From a checkpoint of a small self-supervised audio encoder (BEST-RQ): norm batchnorm, 26041 training examples.
Rows from block 6, named by matrix and row number. Each number is 500 + 50 x the weight over the matrix's rms, rounded and kept within 0 to 999. All counts start at 0. Numbers have three digits each.
# convs2: project pointwise conv (model.blocks.6.convs.2.weight, 160x640x1), inputs 216-287
convs2.0:481538550512550465515400531414430485592535405416483474494509503511502457576534405455507534539514427482514559489533508561508425565517373521524378495498560533485456538493564545527430441457521555460490615595491500463530
convs2.1:514588550412473516501581549476551378454543453580526502583546557436474484500524508487581484474507499581448564523464486468443530365460545390540494490550527482599591483598452447609608598497522484517511545555529541477548
convs2.2:554569439561503483535526516596579494562347471476441446514474475416512511509603436485495532420478494509558475475484460449620500477529495475482641490442425523452407493496598484393523471533528637565369465543471558428461
convs2.3:458442464551545459576435518493462592540464458483466482449500529506525499530570412487565519483469500527561475528581483542530487544450537502544571523480470368431557481497522482483460426553488523556542448554499471487538
convs2.4:500509586462552450545494571470500544465535405576558446472436435512471456469616509429545532510567498536418527501587500502522525511477535505541564509415433542442548554433480505464409447483598501545485465462486495491528
convs2.5:503510535447429457538507459481488401473521547509465563453445500473523559531485576470447530457441548436579545493523538630500490446459459476502523537548543522514422471449488467428470360511472528561325501318518480527473
convs2.6:396545504557418476499520574424529536536595515499464523469487396543455467506508487416439553564617477434607470506528484489579494486473419498522474480426453527469493506557416530485405419423503481399591454464503504474452
convs2.7:513574527541494501451461515547593519470511471554503456519478475468538556547515574449550541515471482514561483543447527469482495489478510485478611468469449623564369471596446470533505573442513575498452530391476528435501
convs2.8:369507510584455505471539426541604465531532400647520471539464542522475403385543410497527501528499406478443473502405407502389499504472515515494420499554535453526511548591509504509497525469437439451575520508520609518611
convs2.9:538662395585535496419561466486577522470526626638482526533516454482467457447531562492446494511569442551478507477535505590490611552588544577470490483509551480487541522487457514506491502477450465513519462487487636500606
convs2.10:493584463475497505443511521521546469520448519476440544521476504519499480555512490476455510570531479508575491461493481570507462561428501454462564478479542470518616567482494525527481619492402510502543500460478518522438
convs2.11:574617586469519476551439507450422509505540477526578634458534494507519470522529500582425463533448469428539646523531444490463340626544495604472498467491395528488448502391457542522462477560486440491452513497508566561517
convs2.12:500459478568423540473457526497450598499585484506481498481480518440504514580553585457567515523554471477459482553533457666491519606491506533394486534463502444516542508509487540510456496563478441483585515497502518562591
convs2.13:568461436511566483524487510507492508535538491512504517489459474531509487475533507454461523494563438451548439490525529535507459494376518505433500498401532427521556512379570529472412453502471443458697534499503461506485
convs2.14:477477529531449465488602449515483477376488513522596523469459461497490550506422539507401484463565510472445574489530542508569469625560524492494449467503474523471605524528486500521520544609533481442534456488521508579463
convs2.15:500563503487575563485530550542591544494497545455629573506454543486499423573492571397633520494510554545560474556378475405509544283473518456568627478552459526536526423527528421465605550468635462460503512524449330537536
convs2.16:497532531483507581553508546462531414434473490602529504520406545526501434500559448472448497426459471505423502440662476550439464468487526467511604508419546608510534519551406497529411440529479441505485428506516539477436
convs2.17:442531456561421480543515529559511513504548495497386513509504438445496520478550509435428511505454416480389543547495509533509536474488511482370584499403556521503553513517433491550455474468403458509476475438503612522470
convs2.18:565522428453482557549501497415496431480467572465373527437502466484538482546521509473455491546438442477486452465473494590494489611537439514481527501476464523539445512465540547460428423465502570520477550481444492511400
convs2.19:461443503514498468501534496442465588513540372608484474524521438396493506578509362483565510572566545526530529551536531490435478552485474546456451516371575400472623535382400574607469571492513467464460464508503557475529
convs2.20:585410455589521572504418508504461590522489441488388472506520522420524473518450565455466561566533466446570480523522508532492505545484539607409540515525569346547472440501496533435509518467486446449506443542501465482489
convs2.21:498459512508467551527581480532440546491556512510544505446455455624470448437468604465553519443446520423586388507420570520539551346547525465603534520556612544511517560451559460504481484492561488486548503470558448530508
convs2.22:380439456468437526431521563468513481516476499448474539536520578519463564493561452546526480517618486517441570521736509455620492513555503475447441508461521485436551553446419525463559552539495531564461488517514567517509
convs2.23:503532445573516541474495467513533477506531493543486455521525479540535478422534540529470455526450471489444489480562481563441537591462481597491521490449481526574591452602485512601459453486516482439447452469498621438568
convs2.24:547542450527552465524439494558448519507396450450506465506540457494496498515465415529415468538517535489497502428562450505470504658490557442452475470502332603477455418528428493448416520529452450504468481499496512463601
convs2.25:611401491395504465472435464530424393378522456535500500520484448570529493503499403539481465351555477520385606510524461486590567497550517420427562485447473495455515491564440514523456533541484533440485436481566468477576
convs2.26:482540535541524478509607553423560557456496459485586512491500625393523476588532498512581510553426593547548573529524510415415466336443483613583544457451418425465584500441510499544524508535638371603380583550515429531551
convs2.27:514563486530447495510536532627573502567461488567504507521490660500527581455464493544638496451455574550519421500488531520559494389430482426505598536584510347498539546515537487459504511504533498482450472470484507464515
convs2.28:571506525532573478553398469587517480528493409439471521505453463474510473479428338434506542431628477466517369459456382473535585543485504436481519460597604480473478502481440517493480472499448511327670456429462435534427
convs2.29:470518499536559504521505552579494515578486494521583460482558515548517540532548540538555501524524580500638474450413450471503477401458409463572513527494432386597513474628620528569520410445576523522519495496520510460519
convs2.30:513492555469473468526416576418507431576554443473528507452501503502531475551528495575515555540565449520468563474566425438459487498446404539481507507466489431490536452558519584517393475412474498477431512452539544524526
convs2.31:413533473472459494508463453579420504559441459562468477526528514533492565455513380565509508516508450491460473521461430520479413538477506515459460536532458465559498528567502473538541499605422574529512530505538514442605
convs2.32:325460501472508538530456437547551480546488521417460476466563529495503501443500346534483537436467503485585493504458546559507475429565405474466370528553569526528452493512609499512531371389457525426488593469528525524499
convs2.33:492490494487554471515522498424515605538488510397523460462507524586518462454441469497510528564476515569503560539569430550526497500565486479568466509490467453508518479474494505412591474511559488532481566516524530520528
convs2.34:443508487548493458476513463567476527489476472490512532474522479555536506437476429650525483507442575527583507542446498510517510508564404567545401466505501516449461483552519545545575473481478523455428460547536507488599
convs2.35:407402536557415471464510530503456491518540551468458507503451385529453479485486504501549567504472532513477542544543494452491426510560562486488499441464483536484517511474498500562598486556535542541531519448528479553516
convs2.36:581526517520476491485501469554461476487488432518474526524558439532543539486473574540535494445422417545420494480544474537463556654483552522505551470483555494432489499479500483495556564512508520503524519563487504515454
convs2.37:556493456516475545474591490516497506500448433505556433479511441478519404530520519426475478562499424556477471443515484480495488578489632475482473509528542605490558487528418503529449514627490504529567506565458520481541
convs2.38:493444435535446429538513498508520399430551519513432466569488518419464501434525506479390506458555465476382513465633503503542485557559550505406537504476578598488548504544419508560468537559415475448460464445531542445513
convs2.39:501470463459512569486388574434514438459529475439356520473534568483509487590521494564561440550519418474469523531553480428564449427491518473499553531483439492528470478488464548471443558534441565496536501538478437544526
convs2.40:467431455581533524533553584613515467544470491436402440453466506530464545457521469440510535472505441509432460454558526539513505527482481509543486514523566418500614561546504467504482512524531518569671512494492482517546
convs2.41:426467472513571530558490481585489510538376471567521492519545521583520474395506449475497473431511495520549437439522453468472439459493492521564470498487384389566542453495581467524416486442557518504570521486460530476526
convs2.42:556440461516425472438546443452470565542479462459412527542486554455500534382511540494441487576501446523495421472478555471521557609479548500447432465535523555492514528501371551505442542566481462462532455470543575481513
convs2.43:568580477517468503442585464515467513513449432525605514497513491518519442555473507505481491491526482608507465460465563430514502519441549484505549490507423453478599470538472517527524578525570522505543519549508579506571
convs2.44:521566490547547520410441509457460399528422354506577601478599511482493529552476383435544437548468404554561420505446493460506417513458525406606457482554543489509397431450412493435398584490493521450544543570538519554703
convs2.45:521447453440481516581472559361521513535574499421526512472477502462463436587515524462567568545521491495511531528409555501448552516442468514494464462475467510420467574478470420442459518511482481466560478448505439545513
convs2.46:554408531442451530501531472536398420432488496500475482486493477409502491631449485459522491465426507527570443531396484477541505513489542442516533500467502613536544495614478469612471647561518468451580515444515478520402
convs2.47:490443561381428463501472454373474529487508456419465519519486459452511599500559448420490477492507475529501526513563524462469540553481528426464512499387455547465503535425491551558452533583504456469492492496511509464475
convs2.48:493523543484535520532480451515457527589473463506469540478516530546544480493463492552497546525490471543564459509432482526475561552502533362470577493545570615543570548497536502456568502536500545491532492565492495554428
convs2.49:337489514413448492546517484456485496409601478513476477487393457469501447524472484580485496486456504396480537510493508539475489591431508498500397444507472488569395518479445548553422539560435458454481491392561581462536
convs2.50:463495511561550462544574541554514565536497487533517465439474363514511658530609478520477531533546546408528464535488520568521548538459506520540568504451440433468560570476589527471418452476476470515448519474461556498469
convs2.51:510465525437423524441575493515441427422523636487443483545533502472509496474524562573439451532397468463337613478507479521457415580553512478468450484427537516546673606546546537578578558621463459511462535473512534511462
convs2.52:543521485483523498447473483492520439524514411489614590457552485554504475492502552538581503463414548503562507499475447432437508389429563469586569499503416495533407488520469476471610488455580489476540504537458410558530
convs2.53:529420532489495507467481566409427534477518498376588520502548472512522499521493515565517495494500561513491537532464519455486520430490484519522436488481419568412447465504476488507547532562542455521467497476476498567544
convs2.54:424507528490503544451472471516593442490488491539495498540530611463471525600516534473447484411468437538370523497507552516540501511386630486477535484467604575416619535536512512553530487423468458428526471482603578490478
convs2.55:557407539466509516565505527509410465485538556524456484534485543516542458475416507530538476508480578508463486502436420456477474266600558479497506488487565625577454440484495492498459400417484552476492549446500514495511
convs2.56:521497515386525465505421510513533551485476523557467570490580567474496508483452483522563492457497564416498443496549436485545486489535504398511518528519428517559402517526553496389589476468519510514491522500461410521513
convs2.57:522503489485523497449403549538434499520460392503433582521585423478489641474561355507609470436514487510491480516567544470539459542592522461569428509498498519451415509407487537463431503574507541546537540635480476487629
convs2.58:511480483439495533484540444472570514453515633554565481475509503535490476484475569516429506577480571468426530465464496518486391500598515502529383477477511620453498504495516450500471398493517558530341485487509507485470
convs2.59:479573511483561514547489542476634416483496421474485486490536564467523520553477393515464422392454510498469518502543535485591449541490512480535506504429493480399378474494485502422450459490482524459404458586495364485513
convs2.60:500630485417488543550630573418472418431543637511650516463469444531464437464391507572527508475422588393442532515422551444525475335546488514573379470502423536628553572480563423563603508523539486457455528532518484509482
convs2.61:495477550525413484516495482530324422464497465561580550527476470485556491483512617470554543436487369519506474408513421454481607521414559499592489488504414468490546453541568384576531472497543476473539527494501592487598
convs2.62:390458510457445483507533478513581457437454467493486534496611556400514567529579397504521494453495481557487547455471559525557516501482395489582422524430521551462480559537539510542637618500552429642513580484507502527468
convs2.63:471472475553460453439518439555431503484499447482420445502468496445502520451476456519418501534477458496492475500486525546518557624512510512474479483484590606530456471535410522545469521563459509505594472487532570499442
convs2.64:530434481503504542530412541409486479514462512431483462526497554498501446572465406444519448516450476492488531488591441507491466559521483516542430487495427438438442434494500431459352561589440516543447481493479466419475
convs2.65:553491495524502445491627401518450524443521564583574494523472546504507527422410576501468479544489512409478538606539456511484504444498565530490434502514457405536569541461525462495654445532535493458398495520505482576522
convs2.66:494396486535438491421526489490494537445465536435487479498463497544530457514464538490565509556542460467496499496557449558401476560495558539509532478475548409553652546574503507533566575584504500558399556436450525530448
convs2.67:525477485481543436456533505496578546501508504417472396547485495456479488593497505463439504562497450511321495517517523504467461545447654514359575485430550596520657468557439475539485516542408530570444443522499497508464
convs2.68:570494518512511546509411489485522451519489498497526551463408499474552438531514427544603509469421409504514547494523484558456564585495466483474525493436530499440487520464488499539321507637482474388472529436513540481565
convs2.69:531418501500515598520525566470508505515530533560472455528504661523478577442481572463444536547544457508461457475430533501464559397462566476468526479515531393543459417531489541547530471385435429462592547535534509484475
convs2.70:518581504471413458421535435481522481465479468513535525488548466482514547467472592586527490397465527500426568503464518502442586527510512476461463498433467490448481480487529470559597505518458536458391514526524491510516
convs2.71:378357448524571504511463502510509456479462486447364499459525582485540564534536395506481496525489413508528523535465434523520532387508457479500666524433503482420576522516540530451360428442508421503589463502569428506498
convs2.72:465529513512450488483560474494479441462427533491461507519406471505504447531541477361436487491493483508478519479540459493497485429455505395462588476524504588402416488502500523469459511497465562562457486431457554492408
convs2.73:514543499567548520511420470581401483510541543426606562505489436461469471518460489529494487463467538445610436496456485477439465477511469513554496516609520592603417501494544498461457616459482507517532443500505406544501
convs2.74:505601478475499420512538509491496578471497538492561511501432537462495483467544515493553547472586480514549485442464439431480494568504461442526512500553361466536450503550494506526507572523567454601509500461459474464513
convs2.75:561398524484462474502453465537389516506500544475457485483525484501515419535478548466562546462449485583564544491411526466421512437481448490515597511448477611509404523441527492496593592460519550547452550419551511490485
convs2.76:537535458459454422509628562429509526440473522542496470485471585498492412469477500417535541505511537447461519455583508499493527499500484620557519499473404467511454562550505484496587443408529565562384472458416483474495
convs2.77:393654483444500515485564440571575536467488488576448550470470579485529547590407496576486452485482504501457490536550551509475501575466579556519432518521476401504448481557511507523603508437483470488569469568509490545473
convs2.78:411467474521553493519462563437544470527454460398423600433517569480483540532538356381457551520492474445493473474508536556473410544530422451555450516606585529466410499455527528398288344425525482459582476543538401535452
convs2.79:576555546474441524491512507411503453470536478508585487530462419527484511590507547417471475466423499514467480494534520508466444422491519455504499472523498490535541554539455498545482492488527489544558491509486462488464
convs2.80:407504533464501422440414480510406540499520498547456496513532511500474554523459472476530494525558439417464456486461437611464453585444551424421474493508488590643540492508501534515536506573487493458553529511512478463455
convs2.81:416438518485523499445460480499489448488479548488488483521536618480493559503486521483551468456592466509432529475509517572592530557493513486536389509537514498512544436483540535532513497529520479458461515475539496498495
convs2.82:504443518485512505585499514513467415497502448554536468527521514506480582523456399536493443530527466475493504540463455558578445534456560501490461487531436373425491512455476540461405500500528448456475521502517461494474
convs2.83:420620516525405481433645463435503504430559564513626531532531536441492523458508479570467484436487567497514607578518544469537452420576539413522458505520504526369494538505550547530548477567520456534541507533533579515535
convs2.84:622457488561523488546433451568515514508517548492496460526491417540508522400520530443534491518467504464545460521514478553471532482495413473492546486537604468502598449496516378450429512462500501456548455434474492444541
convs2.85:459396461500546570475456514463520518527528641383430564570469521500509437485534482531637482442551518579562457464401523416549616358480435459512531481537548337566486493556555526449477588511492512496585553438489474550520
convs2.86:583429547451523500534461557522467474441525524390505516460529516524487496453513539603366583482483452441448458434364528585473513445405464521511545526519463548622489563517441494538598506429468397510552561424541456500426
convs2.87:504496497508531499498483462427591534526431445559491498540497469469535506524656473442406516461436514497642563404485529502476440491475463552509515519462591557400502477551427508505424460611449491579392563544506554456541
convs2.88:552482532519543489486415488438571500502523519451414519570482608455531562560529477517433548532531480521525512421570466442534478563548439479484576482525572467411412530428522508368386493498461495487564553476515581544435
convs2.89:521552486463562555429550409517508537485513567508519513432631512508471498427465504512500489502439665563566505515468491406615489445548451465547508525533535571469460453506524540435608431414513577502404508600526517519566
convs2.90:544447494479469455513501544490428501457513425489521557498573534470481541480535495461453513460502473485418520461427484461505523427465426447517496483539450487496449532563475408517585575487495469535694543552505508498586
convs2.91:382479542391494456502454509513540600536456560493461526541520585455496559591551510514592503532555533498501607512461435504552518414533509380451540508493513478469571494514464536431479498581539480571390514472551439467474
convs2.92:512453526490440438444496483449513506452533463496516420494459409419520537620563436529488502553538444483435512529535508501508432575449580451433462498494557534492585531488515563551454575532501534482524545444477570485494
convs2.93:520517556523515474542509531508460573516474496470516558513480543470512487474508478580583498513616516548546564559517455450560455411514564404440584499507369447446514472472533515381447542573528516395565495507477422539479
convs2.94:521471511505508478538490592551545465511420425468508457496460545485480457556509410494534519544509534509516444465495455464504426528436530561500516534507463506476473501503439546513534590526491482590501520491478522503405
convs2.95:463475418473507463459483550489409507512434536419509525483527400515454478444476459435469458513572455478504536505574476509636564508551464492513512488441497591445523505416488519480388560466474527533428488450533524525540
convs2.96:613570549484501536404495434431529531495525588512549542539517530466495570599518561461407483494483524417504593518501495493481510489536456417361490509503378569499399515541616446534640499463446522626481565586492393523450
convs2.97:303407504420454488450555535540485498439450509481343523531451511451506512534509398572469503508641472495479551532543545492606480563500545466524506500464504565513552531526433563531514521467437475514465469471486528512426
convs2.98:545489513570570463449450520440407619510489509472470501488533479472463454565522439526509527610547514485560463500572521551447554505429513600494539494476545470461477500407534575525424438478468475553546407443494550557487
convs2.99:501440458539545424444514486557462509464451564467464520526495438482490528376535483521531483443490509518514593500517485486565526505623459507526502506504549422518559504496496483489474518517489534443467431462514553483573
convs2.100:552534472465438426500627444378455505447537530510560477497491403486532477540536531542476482498505465549397585487632500516499552563565565480560525503350488566416630543517522505584540425606496465471382534479509548568482
convs2.101:632572541503543463580500436568408500511554521627480560515545414555526525473472578549551432380437555433488421504492477595516556506472501523504478544464515512562537510442581431511591470527466501491377467515455503516587
convs2.102:568558485494450454482464518528549473529472501592593495477470447526491512447486547533454502528605449473444465456462448533479449595474541461478405469511516561549543560484382503520471533484529457435462483451540489453478
convs2.103:454424496486459443533596558562478445443533539452485490508515462513482498436406459523445482484578506518450599472576573458616571589583590436488477495487479610485461510453458546464583559521474522540406531466541483498515
convs2.104:494486528445452435526497514396418531510608513499496474491547530518494561489439598543447526588514532502441554468478575504542564627539433533421400494450469505516507473498462504526544495503466508470490504427491468510434
convs2.105:446461504451515559468473519495598385532425423465489533478516447466474480449501493460502516503578504563519446461511441402564487410467475426533516526506570536482450514456469538458477508405481583481533471533487512532501
convs2.106:601561571509579503537505560547535344521503456392599452475524506542469478539486433483518528407401508568441434435461444523461439315458541430532433499552535573593508510490581525433534505402571553468540624525458407462470
convs2.107:355528490484442541438526485514518505476562533416595456488464502523512559544503542480598491563464577479489447530460503514516558390515548447544439464577532647603545472473487454514523479518550484528570445464521498503507
convs2.108:506537495457481519438577464482543423500492534516553491522469518464482532532530530438381574473505457520469560490513446443505550448457502472434514494449474653469522495453532475543546446486505506571406467468550472552422
convs2.109:522635552534545511495382538522605428514425494517519469524500475536501467529555406494550499439462407519481626455501371516410470492486478513506539538410535608518465507457545524467520555432503503518441567479501513542500
convs2.110:491487536564579531523402532519493546540530469481566473453407444564521381533515471555603562441486592433507483499479451558445557436480475507547496438482460388528528492558508533546441448516504427504539534405464483451566
convs2.111:538538381457532487523502488465486438409517441550476382562483484441570532586556469545561479463482507563521458515555459446471422429498547431444629526514479522522519477649482479539387500582476544499561467518467529461532
convs2.112:555439510439498548503478574494519507536465430360524503483486589523514536510494427517433477480544573474444431442583586512551509489455508480464540467482561562458540556503481553528485439513465469602550467546489385476397
convs2.113:553422580530528525568488529481421376457589473575560548469493461588516572518476480494458462394449534479507457537482516597527419529484509480561539496500502526436537525468503492448468535543559511439531492498529539546494
convs2.114:456559588404460467495459432552544404447562465531573501523474562529508448598525511551484489463389422512498589503570425461454543567479538505526505461478499605536521527474550530492488518444578454496437550509582598551596
convs2.115:510463506482527555486520501526406482491531487446397540501483465522487449485441462492418484488500515537531548494417500458553541448592499410441446475549602609508398509506462570488465488564399516475639492542535471516506
convs2.116:499523508582621559518481508534505593554511405481498553481463527526460457493512452527517469459517497490577522530391509474460543425448420605522521468492548340447438500432495530477443458427487512425598474551525524517523
convs2.117:700554519493580525491466491416615560534593591448651485519497513465524522592553520517514464526462537537527533496474496453449586429568410554518512499494404432487323459533508497426410497467541534444435530495514485486459
convs2.118:473520527515518533549394496507496418506502517537483554458586487520512457424534422583479471458487481478595451463495466490454452528508407540506461514547577517568413520457535549487417499504452497430648483488505534489516
convs2.119:569430501519435469547466530503451439504560470546431528471465446470477460571508594483418492454429441393530471468486527458475366572482568465521513474509526501588439529449537475426460511484514442599547425507478583519457
convs2.120:467536502472528505502427481477559497419467577524486516468520428484516537511502540530478481547529562525527497504541523455510491542489492514477563487509546466483472479501490487491490544511489516580502443455509486497529
convs2.121:458451533471528522470558549517438543525408449455438545470517473458522547532580484509586511459586406466485535491443522496618483493526605481543476518500458524462606568555659422468458497518487447586429487546490419538555
convs2.122:514504474428487577479381554538617486533513432486407589522494553534441461526533458438467470466570482468594343443492463530504571643402522436470571560566511534572404465499424540509496525490424454524752465434438456524513
convs2.123:444462514544455442438418497567381455526571474460466444543462434432509506477452577403540534500543436518491420521500449514424452550468493476520495493450470553509382485507419497507407589501529558475613496433515501525548
convs2.124:526509517465474521492591518378474474468614524443580423529452499474446538453454670494443507453516615452498489500510530422537450404559463476480415475446539542490408494465492551544579502496520540504427518481489554474405
convs2.125:411496528511384505478465512557497554478545477477531493582532573467516451483511519530466488555534550505473482520555493449475454458423502587466540500521463447544529446589432488554482539545441453538508438478479569461501
convs2.126:480480502529466479544534493536576481454550559528505512506395527522492435469505575553610520494476447529523617533539443467442551501516555529526654481418432442535593558437489459482501562543542442615454446427489500513488
convs2.127:507508467476553541475523559534608511489447595468401538473500564494508506497588455500472527520531479529464637463508516528502463531558442442418490487414570530447511486555476495522429381554427486594435423465597517581493
convs2.128:540447470450569525571503467459485429489465531515563522451533513514495488490488446484408496472548500500523508486514460510552531493476465506424541516516510455539598466481568521456454503416489494454471431520471382510553
convs2.129:496522549405496514505513494501498518503544463520561533473549527510497495574486511510601479450442531544573518517501500451527543441462534461492553493414457511520528523482528545501517556433605515504480477553523467513526
convs2.130:486460532504439492493589480517445443410554443405489501547536559479460536460430541464533486564407590485493518546496518521502434404495484450465450488531584628474585472482513491516604601556496479459511498512576448508480
convs2.131:537464482528508501555453497453420506599582518471506489488548531552524439555475497558560524484456490507512508493488529418502544451482435477492486517560544511514433446553538500506499479431479533473578412577501487465506
convs2.132:454508496532524481603471507529468546505470450517484587479493462562511506367571530574432479436508419467479462501569564534521561550492523520543511477410582447443544569454452530524387468490489459511582405499533519506616
convs2.133:573505521525491556524475551504539498547478424442523525523467493552529462535481479476475520479501443501459352447496437534435484435383477491442526543530497530502478482516476554551481445464492486490518539551456461495463
convs2.134:518525509475459487441557470547447418464460464517473450498463497530478496451418442578513462533428446531485570456369487547488446504566455466486357518522473491509472567459468548540520595536447488318463589526578539508474
convs2.135:424482416551549484535468572525463478474414534542507533501528493579501515466569517525557528471556419488566510445526458518513557485489485578523549552500471391517552486482503426471524468529530522531467462488488457511624
convs2.136:496515481490483487471527536551459455498505522495542522447609536468508625546386566585533532510572539519441431540445462467528484417533507511507507515533456498587430526445517542493553452497528503478612507487549403532475
convs2.137:508514485493529519470463540591527461507509382441496493501554494557508538567468461422462514539523514495515471493430494522531476512535464499521468494500509597501413476477430511519489470415452542440543588493519494563446
convs2.138:451481470493453529465521538534510534548471416361481442528493502473507598570465475560477480518564522495520423494524572510560474548499544483440455512595522426477488445590499517453507602551451565502560506485505506514480
convs2.139:481498527497575516456480430598475704579462467479490555438432525529512443521401536479435534543534466508606486532356504507489537483452521402522539487553466447451443460506567514408485500375552475430604502482530399555470
convs2.140:420611465464425452453541500572384425541517456465492552502610419480449485447492450514536515469552490496528511520428506481608519541512496488525353514427511522469405475473447472570547479513448514498439462527505546564465
convs2.141:474458548472501544511468474489479465529517531545559481448507521552506509407507465517484513526462497484528519495419506483471489460475505465525446489493433547515428481431486531517499427502561490439495500453572438478527
convs2.142:479521462437514445465586484438525451491458430517501568513519519443456494459568417446510475520488442504429571514521484520514512572533542455526397471471485584473575545411464503543453501579520391481461523510532529560469
convs2.143:532548519525621453485407470531461511536468533558534491505494465451477431488537418483558486436477445492575539579589521499401523540511492629570479462496493541541537478449556496519465569464527493497456533449446572491451
convs2.144:456549533482508509537556544515709442464494496531490436464473498535514614529531504586481516446460465488468489503485474551514431574447501440470515523582484577408587497591490465478437452597511560497537497439479567468444
convs2.145:331438490470520458511447443466587581482530510581444521438487541545532516464496524553458517532502577468580559518375486537490507584568438541564566513469470440482463504501497557469600501567482475459480502496504563612488
convs2.146:597410489419517526553551559420407593534450536559498569464541496496485458580550504500601478581528561498550550457431505553533491444539451512520532528409465503489495507443557466468491499546587517633297445546487567523543
convs2.147:522499527504447510480524506511491402485515517481537480464510536604534551449489545455496511503478479559493562457506426532501600478516549416538480500538466563500527513502587481517548480527521508542517552554478465509489
convs2.148:539489501488495448508442481486532464517459546497435476452485473461529468519541438455439546508588403504471545471611502579557524655568438480505466506410606538472540514495471506437423570547417497508478469434456523429554
convs2.149:606508435550493460515610618639548584579531491433465483442494356480482534450455564544396527550630443460460457556533569462610475653509589498450588505447412463504429429470467485483513535465516429490613345506485400508467
convs2.150:594400429511569558588440541393507539454460553420496484484475482481509424597540440480554472500426535544517581463514541420485439415514429516526604510490514376351513492547477526504339493452534527510503436506508499528522
convs2.151:434487473498574453544468590497513549478448508374509526488510456416547588584512412476501488503443559515522499490661464513541457547544493450488431516553439470372550551393500487359406469552490434593524490517432422558502
convs2.152:381487518513546588460500531440469465478491362490434514497512581498481458464454472452567491516447476526509485513542484528470521463475523562566423495491617511477543563465478546599467383528487472517546470583536457510460
convs2.153:409541548459457458508525522567496487466531489517553469418485507567475493465473560508530502478595460493469454535416516530579511487461521429606515454476547538493477534537519523507534433509517471484589520502505553501492
convs2.154:459530435542484531504532532435547519510471587531510529422526393502547399478428524474498470617411483549443616469470552546456495582558518656537458494453489615545603506498548507627576514500501525522525484545470534530551
convs2.155:483551519398512465497530463527581579465518546527523453508454506437446536652583541447474476468539591381480486512526554519537592517450568354470550529466532528504598544494501490531481488582502462607461465401463560464538
convs2.156:472535461510467492503584449484469533540526462590552553470525488461553570447537485550440469526446535443439502443498502579427488518517439517518401526436517568467532528436477526524487421532475484510403378555505508475497
convs2.157:474492528410493427532619463580447465470555561535469470469517436521454487436461540488462508376525585548513533581459457458622470409563541300455560519463431605541514522487447545508550431558517540406411532481514517515469
convs2.158:319362503499505565522528491512468382462502465432409500489502552530510588468506441535440432499474468388542522553590474565517407378488605487560443516561519509518432497459504520485415421446449416512470495521523497513518
convs2.159:434395489486517561463489493447514546498431548667495524510539518517479512432570496459551531568484492584581602509443460502517413503593391572574490503500399559491500483429467495428478507542630483534400489508491486472491